{
  "model": "image diffusion model",
  "train_examples": 50862,
  "horizontal_flip": true,
  "norm": "layernorm",
  "mlp_ratio": 4,
  "qk_norm": false,
  "patch_size": [8, 8],
  "layers": 8,
  "width": 128,
  "adamw_lr_other_params": 0.0009,
  "grad_clip": 1.0,
  "epochs": 149.5,
  "final_lr_fraction": 0.1
}
Rows from block 3, named by matrix and row number. Rows with one number belong to one neuron. Each number is 128 + 32 x the weight over its row's rms, rounded and kept within 0 to 255. All counts start at 0. After the name is the row's rms in percent of the matrix's.
# fc1: MLP up (model.blocks.3.mlp.fc1.weight, 512x128), inputs 0-63
# fc2: MLP down (model.blocks.3.mlp.fc2.weight, 128x512, transposed), outputs 0-63
fc1.238 073 [149 167 156 124 116  93  91 129 165 135  47 146 165 106 103  95 147 183 111 136 113  90 116 153 122 140  69 139  77  95 126 116 177 127  96  90  99  85  91 144 177 137 109 130 116 152 178 163 100 113 118 148 146 136 143  94  95 151 125 146  87 215 168 114]
fc1.239 075 [ 90 132 136 117 195 139 117 142  99 154 195 130 169 109 107  97 104 120  90 167 199  98 119 108 132 174 135 151 131  72 142 137 138 236 162 151 105  92 116 159 115 159 102 114  94 141 125 120 120 102  83 143  85 170 111 135 133 115 140 125  86 127 123 214]
fc1.240 124 [116 148 135 147  89 109 119 173 135 128 164 107  73 150 167 141 109 165 115 138 107 127 115 112  54 132 195 100 108  75 113 108 130  94 126 162 147 135 159 166 134 131 100 112 172 106 138 100  56 159 157 129  90 151 100 129 144 145  99 172 125 204 146 108]
fc1.241 116 [ 73 121 174 125 120 143 131 147 142 112 105 125 146 122  91 137 143 124 158 130 134  88 176 130 134 103  80 129  95 169 154 103  99  64  92 127  84 147 111 122  89 162 134 100 145 150 111 184 109  63 117 110  92 152 236 131 176  84 114 130 126 104  81 128]
fc1.242 091 [131 107  92 117 157 137  96 168 191 168 113 146 148 199 117 151 140 132 105 105 127 175 165 128 154  78 204 124 141 115 140 179 212 117  92  54 191 170 187 117 109 123 188 121  76 135 138 129 142 159 197 109 155 216 101 132 152 123 103 135 104 133 193  78]
fc1.244 148 [147  98 177 120 113 120 150 142 101  48 132 135 153 168 126  86 162 114 118 107 161 148  63  41 129 130 146 175 185 110 101 137 128 143 109 179 125  74  74  87 104 129 138 127 103 160 116 121 120 120 137 106  98 167 168  97 168 106 129 184 231 174 127 132]
fc1.245 108 [123  88 115 130 151 129  73 117 153 157 175 132 118 154 115 103 118 125  99 143 137 185 109  82 153 150 212 150 157 158  95 172 115 118 171 108 128  92 113  80 171 182 107 120 133 114 158 162 173  84  30  72 118 203 146  87 132 168 127 160 152 189 120 129]
fc1.246 079 [150  84 186 122  53 100 133 110 108 160  90  67 111  81  85 163 149 133 136 162 196 148  92 130  63  72 123 126  80 101 166  94 126 139 153 121 151 133 159 129 135 117 173 108 197 103 109 105 131 169 117 132  92 135 113 117 162 143 120 185 164 135 143  92]
fc1.247 086 [105  97 112 129 109 103 120 165 191 119 104 133 111 169 212 156  98  98  93 105 180  74 152 143 140 137 172  88 103 109 164 101 136 120 126 117 149 114  98 117 132 146 156 119 104 133 115 155 110 149 105 171  96 123 127 153 101 154 113 114 201 159  96 120]
fc1.248 138 [138 105  89  97  82 158 158 154 155 128 163 143 143 169  85 113 137 134 137 112 120 117 174 116 121  92 106 140  75 105 104 142 128 121 166  60 110 125 129 154 138  81 138 131  47 100 107 192 160 158 133 128 129 113 184 154 157  84 147 172 161 201 143  80]
fc1.249 095 [168 134  72  88 150 167 163  85 122 138 117 116 113 144 159 151 101 117 112 155 119 127 172  62 131 100  58 149  82  70 130 146 136  74 134 122 102 156 182 125 129 113 119 165 114 158 149 123 122 169  95 169 134 136 178 147 116  69  94 150 139 157 107 112]
fc1.250 141 [145 109 141 162 107  87  71 101  67 125 149 122 169 189 149 132  76 165 117 113 153 168 133  85 169 109 137 101 167  99  79 143 132  86 194  61 155 137 121 145 106 141 125 137 199 108 118 118 145 177 150 104  89 146 113 122 131 145  69 169  96 140 204 135]
fc1.251 082 [138 152 135 116  98 129  70 112 118 123 140 130 146 159 182 122 152 161 152  62  78 140 147 131 196 133 139 125 145 158 136  84 118 158 146 123 138 111 110 124 170  66 116 144 117 127  92 124 121 139 167 130 202  83 130 128 154 120 147 200 144 103 133  82]
fc1.252 135 [174 130 185 101 141  75 174 113 158 156 103 179 100 110 121 133 116 182 104 150 180 110 100 169 102 106 109  84 162 171 121 136 113 141 138  72  70  75  95 121  45 113  55 153 157 106  85 125 153 190 116 127 174 144 107 130 123 117 103  81 119 127 167 112]
fc1.253 140 [ 83 147  84 170 126 132  77 153  91 102 129 139 148 146 125  94 104 172 123  77 187 116 197  94  86 156 130 143  87 182  99 181 145 110 162 150 102  64 141 142  98 100 145 138 170 130 125 142 168  98  88 171 163 152 138 198  73 159 136 120 144 124 122 123]
fc1.254 075 [145 222 138 145 119 133 136 120  82 122 163 178 104  95 154 154  86 136 135 192 124 164 132 124 113  42 103 124 128 180 159 101 116 104 146 196 105 138 146 103 125 171 102 115  56 149 120 116  96 106 157 130 142  76 196  82 135 171  95 126 108 161  72 146]
fc1.255 095 [ 76 129 123 136 129 120 127 168 167 100 133 131 118 100 105  72 128 207  96 148 123 156 131  80  90 111 134 118 160 124  54 129  96 116 139 143  61  59 178 146 125  91 122 192 105 120  83 164 149 148 108 109 126 162 168 207 151 152 127 160 155 104 127 133]
fc1.256 112 [ 70 174 147 107  61 132 126 112 124 138 139 140  89 147 134 118  99 145 108 174 135 131 104 191 115  97 126  89 198 145 191 129 110 108 152  98 119 141  86 105 122 156 147 152 124 140 126  68 154 152 126 105  87 119 148 136  93  88 124 183 120 163 185 172]
fc1.257 080 [127 130 131  71 136 162 141 144 119 131  65 151  99 150 180 102 110  94  45  73 132 102 167 175 136 183 147 104 110  98 176 112 147 102 119 144 121 127  88 138 172 103 121 184  91 127 106 117 137 106 135 122 106 129 193 110 119 173 115 123 155 164 124 201]
fc1.258 090 [ 91 173 115  99 179 119 122 106 106 138  98 174 191 104 119 106 113 137  84 139 127 122 140  94 140 141 165 125 105 138 114 133 189 121 149  97 111  95 148 129  87 129 162 187 105 126 103 141 144  93 126 121 146 184 133 153  93 183  47 145 134  81 152 120]
fc1.259 075 [100 163 129  87 185  99 180 131  63  83 112 109 106 101 169 158 179 114 125  52 108 132 111 151 122 148 125 105 109 145 118 171 172 199  82 133 156 143 120 162 184  94  95 142 125  99 101 135 159 165  90 201 150 170 140  90 127  83 106 146  96  69  79 111]
fc1.260 067 [137  95 141 160 208  98 183 162  94 129 168 154 139 101 147 145 147 112 105 163  58 144  58 134 152 149 116 105 149 142 143 123 101 103 106 155 138 145 161 116 115 107 118 119 123 189  57 120 156  86 125 136 140 185 112 164  71 123 139  94 134 103  66 159]
fc1.261 093 [137  97 113 124 159 109 112 166 150 136  71  72 101 219 119  75 134 175 128 108 145 155 124 175 181  87 143 116 138  86 128 131 151 112  87  55 111 149 189 101  95 122 191 167  91 103 110 117 154 174  95 130 102 153 175 113  79 136 107 146 160  89 139 105]
fc1.262 094 [172  81  33 116  97 138 127 105 141 151 118 100 139 102  61  98 152 171 136 100  97 120 142 149 154  93 143 118 147 108 193 151 133 135 132 147 129 140  99  98 154 137 143 171 148 149  64 150 112 144 148 110 125 120 216 144 108 187 131  92 113 134  91 154]
fc1.263 068 [101 121  97 129 118  96  97 163 139 101 162  93 106 162 134 151 123 120 117  62 110 116 136  88  79 173 123 148 131 156 122 184 125 170 190 126 154 101 131  61 115 140 162 111 129 164 136 127 109 152 130 176 128 129 112 134 121 100  86 127 187 112 134 195]
fc1.264 119 [157 152 147 116  91 128 203 111 125 128 131  98 131 142  86 158 134 143 178 105 114 199  78 155 142 169 139 149 133 137 153 157 132 151 150 178 124  89  94 132 126 104 152 174  98  85  75 132 159  84 108 111 153 127 142  88 112 123  89 142 145 106 116 143]
fc1.265 089 [117 147 124 108 174 150 107 135 179  67 148 148 222 210 170 135  99 156  86 129 151 143 151 106 123 156 104 116 142 135 164 121 174 108 135 143  97 156  52 137  91 162  58 158  66 160 123 130  83 160 116 136 135 141 129 136  89 125 180 113 155 107 146 116]
fc1.266 138 [155 108 142  87 140 121 135 143 116 127 107  78 119 136 143 141 122 152 110 164 101 140 102 130 139 119  85 118 255 111  50 160 119 116  80 105  77 123 159 103 154 145 179 208 125 142  96 165  98  84 171 109 138 123 102 117 120 143 137 164 152 101 107 135]
fc1.267 136 [ 97 124  91 151  97 107  90 153 177 118 134 107 129 182 110  99 141 105 108 106  91 194 139 117 135 100 171 145 146 124 118  84 104 164 150  52 128 157  80 165 214 139 117 104 154 133 151 122 157 120 109 107 211 141 124 140 126  60 131 166 117 103  89 181]
fc1.268 118 [166 123 164 186 112 133 122 102 144 150 181 179 123 106 127  94 159 102 161 127 136 147 110 143 162 102 117 156  64 170 105 149 175 147  78  91 114  75 165  92 174 132 216 156 184 115 101 131 141 107 113 113  43  97  85 126 111  89 102 136 139 119  76 113]
fc1.269 112 [148 115 112 135 132 104  84 123 150 108 109 156 136 169 122 147 125 189 154 113 106 159 182  70 135 155 139 118  93 152 122 142  57 120  90  98 106  62 161 118 105 140 164 146  91 168 134 179  89  79 119 166 162 141 124 150 137 120 172  44 157 158 168 159]
fc1.272 101 [100 130 174 163 133  44 133 113 147 164 144 136 144 148 167 155 113 146 144 159 112  86 109 120 113  62 104  98 158 165 115 140 129 186 111  66 105 126  98 111  64 126 112 146 104 131 114 124 153 172 143 139 188 156  90 174 131 132 108  98 105 126 161 106]
fc1.273 100 [115 149 116 105 145  89 103 116 154  82 125 117 139 183 101 117 123 121 123 135 109 135 129 158 126  96 170 129 161 126  91  90 133  67 182 122  80 166 160 115 132 109 167 111 143 182 110 162  94 159 102  94 140 119  94 161 183 166 123 122 141 167 213 116]
fc1.274 098 [136 185 189 154  97 114  75 105 137 125 132 144 138  86  80  37 138 156 130 144 161 149  61 140 136 136 138 164 111 149 150 123  89 127  88 128 138 122 121 136  97 121  66 151  94 159 164 132 127 125 136 169  94 170 151 139 137 139 138 115 170  60 128 108]
fc1.277 108 [166 200 114 119 108  79 144 108 121 103  91  70 118 141 146 154 129 142 114 189 100  86 106  96  95 181 109  76 108 143 133 162 117  62 177 149 139 144  96 157 137 111  79 103  98 148 149  98 150  98 126 152 140 150 197 176 152 169 198 102 123 121 148 136]
fc1.279 119 [ 45 103 176 112 148 137 189 118 177 101 148 116  84 146  64 104 196 135 106  95  94 127 121  91 116 159 163 143  83  73 127 136  84 153 100 113 103 224  96 175 126 138 123 151 170 142  86 101  66  93 117  98 139 103 116 116 154  86 165 121 107 108 137 111]
fc1.280 079 [122 127 126 126 119 139 153 114  81 209  88  80  98  62  55 106 157 129 157 128 197 128  83 163 122 149 108 142 149 146 108 158 104 197 130 119 101 122 121 110 138 121 158  73 202  84 134 114 124 134 147 136 178 154 132  96 119 112 100 100 140 128 161  88]
fc1.281 096 [126 166 174 122 149 131 167  99 168 127 101 180 113 186 137  87  99 163 127 199 117 160  87 160 125  84  95 177 166 165 129 126  82 120 145 102 155 128 132 141 154 147 105 144 101  88 152 112 131 176 157 133 131 139 115 116 239 155 100  96 141 141 167  74]
fc1.282 075 [130  89 134 114  81  98 115 171  92  96 172 135 100 104 161 116 163 105 149  97 153 117  48 159 180 165 121 102 101  81 168 149 162 147 180 140 129 161 116 115 130 153 152 132  98 213 137 131 185 145  69  49 102 145  97 141 119 125 103 113 103 163  98 105]
fc1.283 125 [126 149 129  82 142  91 104 100 158 130 182  81 120 159  87 120 160  47  63 174 188 106 125 116 125 134 105 138 150 154 101 158 158 121  71  94 127 152  78 170 118  93 150 163 183 151 134 132  75 140  98 105 101 125  92 162 154 120 120  65  93 114  93 157]
fc1.284 091 [127  98  74  89  84 124 160  92 137  84 150 128  96 202 126 146 123 166 112 139 122 128  96 159 150 132  60 190  96  85 132 141  91 137  94  73  69 129 176 143 136 125 139 109 128 106 135 109 137 156  82 189 123  90 151 169 148 161 159 140 118 200 103  94]
fc1.285 088 [125  92 115 137 173 132 121 161 200 153 112 135 177 115 166 134  94 123  80 147 107 127  97 157 114  79 125 173 148 104 109 116 131 130 102 167 180 134 236 105 114 177 113 131 134 144 100 110 156  79  95  81  81  91 140 124 158 171 113 151 175  85 172 129]
fc1.286 068 [177 135 153 125 103 130 103 112 161 103  66 137 145 160  69  83 152 140  83 130  81 130 173 155 191 136 119 136 136 142 159 134 112  77 158 120 134 175 127 137 103  97 133 176 187  85 161 150 139 142 109 139 114 117 103 174 138 172 103 126 153  90 159 118]
fc1.287 079 [182 131 102 104 124 142 125 134 135 102 123 163 157 129 147 135 153 111  43 107  80  81 112  99  65 215 113 162 140 149 109 141 194 143 118 132 164 161 146 140 125  53  86 136 136 145 138 116 127 140 157 148 136 113 109 106 211 146 127 160 108 108 134 111]
fc1.288 136 [ 73 156 117 113  75  84 160 125 170 157 143 166 164 130 147 127 109  94 174 130 197 114 139 123 137 169  98  56  96 117 116 131  74 137  68 111 172 151 167  71 135 182 150 106 145 130 107 121 148 137 139 141 161 116 160 172 175  61  76  99 128 142 137 181]
fc1.289 071 [146  76 140 105  79 185 122 123 152 163 157 128 116  93  68 120 159 121 151 115 156  93 144 112  98 104 139 107 116 145 210 135 110 188  96 164  79 115  89 107 129 121 132  80  98 123 138 133  94  97 198 113 121 131 103  79  60 118  97 146 167 113  95 106]
fc1.290 070 [138  47 167  85 168 131 109 190 194 113  23 107 123 119  49 123 110 146  95 138 122 140 149 179 162 119 144 135 126 113 141 176 138 132 165 121 130 139 173 109 146  65 125 140  97 120 100 139 142 120 127 148 172 174 100 119 128 148 128 131 125 142 186 113]
fc1.291 085 [177 147 181  37 111 144 181 164  93 120  59 116 145  69  79 135 116 102 155 122 141 135 129  91  94 100  95 114 134 163 110 119 201 194 121 139 128 131  91  91 134 103 125 117  98 159 117 146 141 182 176 122  99 133 108 141 134  77 157 103 135 119 110 105]
fc1.292 128 [ 73 130  59 116 119 109 168 123  86 149  80 151  97 123  86  88 104 165 142 118 134 177 155 151 155 100 136 170 156 138 112 131  88 127 157 123 151  67 140 100 105 137 150 169 148 118 104 180  89 121 140 131 134 170  55  94 169 142  94 125  96 125 105 134]
fc1.293 090 [143 138 136  88 117 100 108 110 182 133 159 164 112  96 104 105 161 137 113 114 112 149 127 113 152 170 185 112 135  92 109  98  62 112 146 139 127 152 197 117  68  89 166 180 136 122 126 151  38  91 170 137 135 151  82 144  92 143 107 106  98 192 120 165]
fc1.294 079 [130  68 130  84 137  98 112 175 130 143  83  81 156 139 154  98 173 195 150 175 136 141 134  82 147 115 159 164  59  89 174 126 103 144 133 158 147 123 129 109  51 150 112 142 130 101  95 128 128 115 129  91 120  88  90 160 165 133 137 127 106 130 171  49]
fc1.295 085 [104  56 138  61 184 161 156 166 107 149  68  94  95 108  57 130 102  94 120 140 136 108 111 128 135 124 135 139 149 103 163 137  81 140 146 155 171 204 138 192 101  98 124 111  81 167 143 145 153 129 143 112 109 136  89 154 115  86 138 105 102 116 156 141]
fc2.238 095 [ 93 102 129 109 100 140 125 178  82 134 164 165  58 153 152 137  75 104  75 120 136 115 188  85 121  68 144 102 119 123 103 195 159 110  67 194  65 154 165  85 100 112 187 122 103  89  92 134 108 111 156  91 192 119 156 188 152 158 112 159 125  80 109 137]
fc2.239 109 [160 142 112 149 175  93 205  68 172 164 103 146 119 150 137 143 180 101 135 140  98 159 133 175  35  93  90 131 177 114 118  92  55 165 142 107  90 140  79 185 167 139 161  92 136 149  90 114 139 137 164  91 149 138 148 113 157 125 134  95 125  55  60 167]
fc2.240 100 [137 109 141  94 140 150 109 125 128  99 121 172 140 132  82 118 122 107 137 101 169  94 122 137 188  97  74 119 160 153 126 128 114 152 145 119 112 125 114  95  99 132 153 138  76 165 103 174 243 114  95 120 178  96 149 134 141  96 146  62 127  66  96 142]
fc2.241 067 [185 105 114 150  89 105 126 107 139 133 132 170 146 104 147  92 135 174  61 125 130 170  90 100 123 169 159 128 127 102 129 130 119 154 201 143 129  93 169 148 137  58 145 149 120 120 155  84 150 160 170 157 169 102 106 112  79 161 141 155 133 156 136  61]
fc2.242 096 [162  90 168 137 160 118  96  95 125  49 165 155 112  95 155  96  45 109 124 142 130 112 109 157 101 166 119 163  88 113 137 144 114  75 134 152 107 134 125 162 153 132  92 133 185 138 108  88 123 142  82 135 151 104 162 118 131 141 128 103 152 117  86 123]
fc2.244 154 [123 108 152 147 103 112 131  88 183 112  91 162 118 213 149 149  84 145 154 164  85 122 139 144 107  75 181 108 183  88 166 127 119 144 193 168 157 161 103 108 188 177 136 142  67 154 147 161  97 113 134 106 108 144 126  68 109 135  93 114 173 151  70 159]
fc2.245 123 [109 131  95 174 116 153 123 129 122  96  94 180 100 150 167 139  88 143 171 143 119  98 168 168  87  80  71 111 152 101 174  99 127 151 129 112 108 100  90 153 145 156 160 117  88 139  90 160 106  77  99 141  91 154 107 154 157  88 111  92 132 122 118 152]
fc2.246 086 [131  87 116 118 157 110 103 133 175 108 167 159 157 150 151 178 149 161  97 101 165 109 119 189 118 174 119 129 103 159  69 174  77  73  72 143 142 111 168 143 125 109  91 171  79 167 133 166 150  99 164 171 126 141 120 113 112  75 211  96 100 130  59 140]
fc2.247 091 [153 162 144 131 173 130 133 122 116 146 165 146 128  84  91  85 143 163 113  94 120 137 128 165 121 174 119 175 118 114 165 135 127 130 129 112 146 108  94 114 119  73 155 143 136 138 192 136 127  93  96 100 211 139 168  80 137 159 150 154  62 129 153 122]
fc2.248 101 [116 128 183 129 173  81  91 131  98 108  61  78 130  71 177 116 102  98  82 133 142 100 106 123 183 136 166 149 196 147 128 121 142 126  86 178 160 135 116 123 126 171 144 113 194 154 112 106  90  92 131 141 135 151  51 142 109 177  92 111  83  62 114 173]
fc2.249 087 [132 116 164 146  85  65 124 113 150 156 115 148 142 122 111  95 121 162 128  56 124  89  95 172 139 127 169 128 159 173  97 155 105 159 146 157 182  42 110 126 147  95 120 119 129 114 122 116 103 100 140  92 126  96 108  84 173 156 188 121 142  96 134 148]
fc2.250 101 [149 145 172 205  66  89 155 117 125 171 113 163 183 165 125 149 171  93 111 144  99 133 130  87 126  96 113  76 166 130 111  77  97 191 147 180 124 127  84 122  89 133 142 156  88 154 156  34 122 102 141 121 184 157 144  80 113 109 142 160 113 143  99  95]
fc2.251 087 [118  69 103 123 133 106 159 200 148 133 116 129  85 138 118  69 137 120 114 152 116  99 123 187  89 123  99 184 109 135 165 176 157 117  82  77  97 140 157 141  87 163 106 103 201 122 123 112 156  96 130  93 133 125 132 115 140 148  93 120 155 119 140 147]
fc2.252 120 [131  86  99  99 148  65 110 167 168 126 178 112 116 169 150 153 146  80 102 111 148 126 106 198  71 135 149  98 146 131 117 137 199  65 119  89 142  89 148 168  74 159 122 139 146 113  58 144 144 143 143 133  95 104 142 166 109 108  77 194 140 143  99 136]
fc2.253 133 [117 116 139 164 128 135 175 186 130 117 124 129 165 142 104 126 185  61  85 174 103 132 146 130 178 161 135  97 203  60 163  84 157  92 107 141  30 105 116 142 134 147 156 131 106 120 134 161 107  98  83 177 133  77 124 174 122 118 120 125  91 160 125  39]
fc2.254 093 [ 89 133 108 178 158 138 110  93 146 119 116 100 123 156  66  90 163 135 111 125 120 148  51 153 172 162  80 144 154 103  74 171 115 209 135  47 130 139 126 112 124 169  78 132 173 128 138 152 119 143 175  80 129 179 111 122 123 123 149 125  86 106 146 148]
fc2.255 118 [166 137 183  47 172 174 120  64 123  83 116 138 119 139 140 125 109 139 150 111 104  88 111 159  89  77  88 169  85 123  88 176 101 171 123  97 173 155 123 145 122 192 120  89 106 131 141  68 131 154 194 155 132 134 121  95 126 163  93 173  90 190 113 120]
fc2.256 098 [204  41 119 170 216 138  90 142 134 132 147 140 152 143 139 106 169 119 104  81 113 114 160  81 143 141 108 143  86 109 101 127 102 116 143 105 147 128 156 167 131 134 100 101 123 111 127 146 135 157 152 150 163 111  99 139 184 162 129 102  92 138 120 126]
fc2.257 090 [138 104 193 142 112  86 110  90 182 135 126  98 145 164  94  92 159 121 151 191  91 115  97 101  76 105  82 132 105 106  84 124 139 150 130 112 147 134 194 112 108 141  99 134 124  99 146 192 162 126 186 208 137  70  75 137 151 110 143  72 119  99 138 110]
fc2.258 101 [147  30 129  55 124 148  90  92 166 126 164 101 104 123 154  84 110 131 114 113 130  86  83 157 117 118 127 133  98 179 141 166 145 106 120 117 185 180 128  77 125  81  94  81 157 154 155 127 138 145 141 102 142  50  95 120 138 161 142 103  86 104 161 138]
fc2.259 094 [136  97 138 142  89 147 127 104  90 107 187  95  90 151 159  90 108 167 103 110 174 135  52 124 123  70 128 160 164 128 107 130 139 113 121 119 138 171 128 106 148 130 110 145 148 123 154 216 147 171 151 168  85 150 125 116  85 137 175 141 154 158 129 182]
fc2.260 106 [137 124 150 112 156 145 135 110  66 118 147 151 101 151 102 118  69 135  75 120 131 214 138  94  92 168 160 165 109 143 134 145  71 162 111 137 138 171 155 110 104 109  65 147 111  89 156 147  99 210  94 135 136 113 143 119  96 175 141 104  76 167 116 119]
fc2.261 095 [123  80 169 140 160 174 104  91 126 106 179 173 121  74 168 116 129  69 102 123  41 150 105 129 159  99 129 111 116 147 192 149  68 125 168 134 102  76 119 145 182 143 110 118 154 136 144 110  64 188 137 163 162 165  99 154 170 169 134 152  65 169 175 170]
fc2.262 104 [ 76 148 179 133 178 118 169 146 145 151 151 110 164 102 126 168 157  61 124 109 159 100  93 151  82 103 103  99 111 171 135  91 122 101 143 164 106 113 135 128  99 175  75 114  78 126 165 132 125 146 143 119 114 156  55 141 163  50 143 177  79 112 184 109]
fc2.263 090 [113 103 122 169  93 195 171 138 148 163  85 187  78 175 101 114 161 100 134 188 137 128  84 161  75 117  89 109 155 144 179 146  82  99 126 137 124 205 149 114  77  87 115  99 159  64 138 114 147 110 176  78 102 129 149 138 106 125 156 106  96  63  76 131]
fc2.264 104 [115  84 149  97  98  91  96 125 159 125 109 140 131 136 141 126  92 116 163 143 161  71 118 156  76 134 148 122 192  74 128  88 171 149 161 109 194 184 147  93 109 187 112 101 109 144 126 159  71 143 102 114 149 139 133 148 120 106 149 148 131  94 119 115]
fc2.265 100 [138 132 107 156  43 167 118  52 101 154 161 108  69 123 102  99 148 105 164 160 141 133 179  68 137 128 168  82  88 176 156 158  59 149 134 110 168 139 129  88 187 123 156 109 168  95 140 114 152 149  78 109 134 113  88  93 117 140  69 159 114 134  64  98]
fc2.266 096 [120 117 143 129 122 154 121 118 168 153 138 166 167 127 102  80 115  67 136 117 115 101 196 101 109 124 140 165  38 137 184 113 169 119 173 166 157 138  95 129 129 119  75  85 141 118 162 139 147 138 115 133 114 135 164 162 140 111 138 115  46 119 150 129]
fc2.267 103 [180 150 175 101 148 109 197 101 103 138 132 146 123  85 135 151 134 144 152 130 137  52 110 119 144 173  99  64 138 127 124 189 156 122 126 181 124 109 192  99  86 130 134 157 101 121 109 150  70 177 119 138  43  83 119 128 141 193  98 115 131 180 146  54]
fc2.268 127 [ 88 126 125  92  93 133 121 144 120  76 108 108 149 102 120 112 124 124  58 103 138 149 130 138 116 169 112 130 150 120 132 157 149  60 156 159 111 205 109 160  51 131  76 124 143 131 117 118  75 127 135  99 167 201 148 145 160 171 172 135  90 107 188 164]
fc2.269 102 [154 116 126 145 158 112  87 144 141  98 164  94 139 125 136  69 170 116  98 213 134 106 128 126  97 139 100 141 149 122 139  89 145 119 158 116 153 152 195  72  97 146 170 113 143 160 161 130  94 139 121  71 191  96 148 198  87 111 151 105 104 159  69 178]
fc2.272 111 [115 123  75  70  86   0  93 126  78 118 140  85 140 115 130 137  40 112 108 103 133 136  68 131 160 117 116 114 173 118 162 127 152 103 133  78 154 138  91 139 143 136 111 168 125 138 115 153  98 138 204 142 139 138 174 184 122 176 104 153 155 147 118 111]
fc2.273 086 [146  93 137 138 171 141 109 156 127 193 121 139 120 119 137 117 127 157 124 132 141 145 149 101 198 173  88 112  81  92 159 167 101 187 120  94 192 142 133 151 117 101  63 159 125 104 193  72 170 138 142 127 128 154 149 141  82 156 122 108  77 110  82 137]
fc2.274 089 [167 109 142  71 143 110 165 161 171 105  79 126 144 120 132 176 120 130  71 113  93  61 169 153 156  85 139  87 180  92 111 133 161 150 142 153 170 106 150 121 155 147 162 107 138 133  24 142 136 142  84  87 184 128  59 119 118 135 107 151  56 160 123 157]
fc2.277 136 [139  97 135 181 102 126 159 126  99 125 132 173 136  99 116  54  75 150 179 129 137 163 129 182 146 136  87 188 136 109  93 123 128 152  84 109 146  72 113 145 121 157 144  88 159  99 138 182  87 144  92  95 130 153 116 137 158 133 103 125 165 143 111 163]
fc2.279 087 [191 166 100 127 114  97  82 130  87 150 101 145 163  91 136 131  52 104 153 168 129 112 133 174 130 118  60 125 168 150 131 135 138 112 136 160 175  52 128  94 163 132 122 109 110  97 183 134 182 177 133 125 141 145 152 159 122 133  85 145 146 147 138 126]
fc2.280 093 [ 95 114  88 166  93 155 109 131 151  81 130 115 118 169 180 164 105 148 121 165 118 109 102 111  79 150 174  82  74 105 133 159 157 101 107 128  99 149 116 131 101 101 152 167 121 156 154 131 162 135 107 171  86  93 135 135  76 119 158 170 125 147  22 119]
fc2.281 083 [150 124  76 132 154 109 101 151 104 144  96  84 147 157 149  64 148 106 127  89 108  97 181  82 129  85 157  96 137 118 165 137 137 101 116 172  93 125 152 101  73 157 140 105  86 130  66 150 107  68 171 157 144 117 129 194 133  93 142 212 140 123  95 188]
fc2.282 090 [109 185  95  93 113 139 123 122 108 135 118 111 108 203 139 157 117 124 130 149  82 179 139 145  82  85 126 128 124 172 130 109  94 151 156  57  87  77 141 146 121  53 128  72 166 106 163 115 130  94 172 168 112 174 165 152 115 136 146  85 149 133 116 142]
fc2.283 096 [108 129 110 148 102 144 151 122  86 122 105 174 119 137 191 110  91 186 174  80  66 157 107 115 128 130 156  92 112 104 145  91 123 137 200 139 115 100 176  98 134 135 143 105  86  86 157 151 171 123 152 115 185 121 114 124  86 119 127 197 153 122 194 118]
fc2.284 097 [123 188 150 117 150 139 176 112 106 146 162 103  96 144 136 159 132 182 121 135 164 117 106  86 140  67  90 149 160 133 119 108  99 189 100 110  42 146 124 125 133 130 117 127 113  95 180 139 163 141  80  67 154 153  88  97 140 126  82 159 141 141 141 132]
fc2.285 087 [170 144 123 168 106 137  99  96  66 106 188  94  98 107 130 116 158 133 157 138 177 134 133  93 123 147 161  85  68 135 154 172 109 127 186  84 156 150  84 102 153  58 126 124 128  85 139  97 121 126 146 118 144 158 104 111 119 122  91 105 111 140  75  76]
fc2.286 081 [106 113 128 142 115 148 191 123 149 195 168  71 115 167 124 115 102 101 194 137 124 129 127  85 140 139 151  67  37 131  83 196 110 162 107 152 179 118  89  86 127 128 123 127 101 116 101 132 143 104 155  96  99 190  91 122  96 117 179 111 107 162 113 131]
fc2.287 113 [107 138 143 157  77 153 135 102 106 121 151 124 101 109  78 117 111 143 153 118 153 107 170 133 118 122 143  58  78 126 121 143  99 148 166 145  97 114  78 130 160 149 150 155 167 115 141 111 153 174  89 178 177 147 116 101 130 143 109 171 124 150  53  78]
fc2.288 093 [134 161 109 174 157 132  89  71 186 130  92 104 121 112  81  31 123 135  95 160 150 124  58 104 130 130 166 103 112  88 125 115 170 137 139 159 138 127 123 175  99  75 197 113  98 161 118 138 113 141 100 151 179 125 110 124 115 185 151 114  90 151 136 103]
fc2.289 082 [ 89 150 123 160 146  84 147 131 125 143 143 141 137 139 127  99 127 164 100 116 174  68  75  95 118 157 151 120  96 109  88 151 105 135 165 149 128  75 110  83 137 132  71 203  59 161 133 163 104  62 155 108 119 106 129 118 113 141 135 131 157 128 163 140]
fc2.290 069 [102 165 120 150 127 202 130 115 134  56 191 152 166 182 142 111 111  66 181 107 128 142 143 122 149 141 148 147 166 163 136 105 144 108 101 134 149 108 101 105 166 143 137 178 126 141  94 129  67 164 157 107 146 150 147 103 103 141 138 192 116 135  91 147]
fc2.291 107 [118 115 110  90  70 124 132  91 103 112  70 168 139 133  93 182 138  92 118 186 107 158  89 201 123 191 134 107 159  95 173  71 150  94 109 181  86 120  81  88 168 141 114  57  71 146 123 107 168 163 125 183 110  58 121 112 129 107 151  97 140 125 140 155]
fc2.292 133 [154 127 147 120 110 160  32 136 129 144 135 160 121 121 130 103 124 114 202 134 159 125  86 128 105 121  28  56 129 154 113 167 127 131 171 161  82 146  75 134 133 141 135 165 127 122 148  95 139 167  62 136 118 135 200 161 133  82 170 115 144  86 117 122]
fc2.293 102 [103 123 123 197 164 158 121 109 132 114 140 158 184 165 152 136 125 117  99 109 153  79 113 162 135  74 151 131 119 129 164 133 171 151 128 138 152 127 125 170 133 146  72 180 172 134 101 132 176 114 140 115 162  93  83  91 150 186 130 137 187  36 155 113]
fc2.294 078 [152 142 136 172 122 156 115 120 111 179 162 136 101  99  86  84 145  84 117 120 150 131 130 174 124 186  77  90 145 183  78 174  65 136 185  87 144 156 132 152 128 126 163 160  96 121 148 154  86 160  53 168 130 149 120 121 149 179  95 134 111 118 117 109]
fc2.295 095 [133 137 187 138 168  82  40 134 112 114 170  82 172 107 147 103 153 132 123  91  88  81 191 120 148 112 111 123 162 144 151 101 110 167 154 177  54  70 150 142  67 160 121 113 203 160 161 127 126 135 120 140 115 149 168 107 157 102 113 151 118 164 104 111]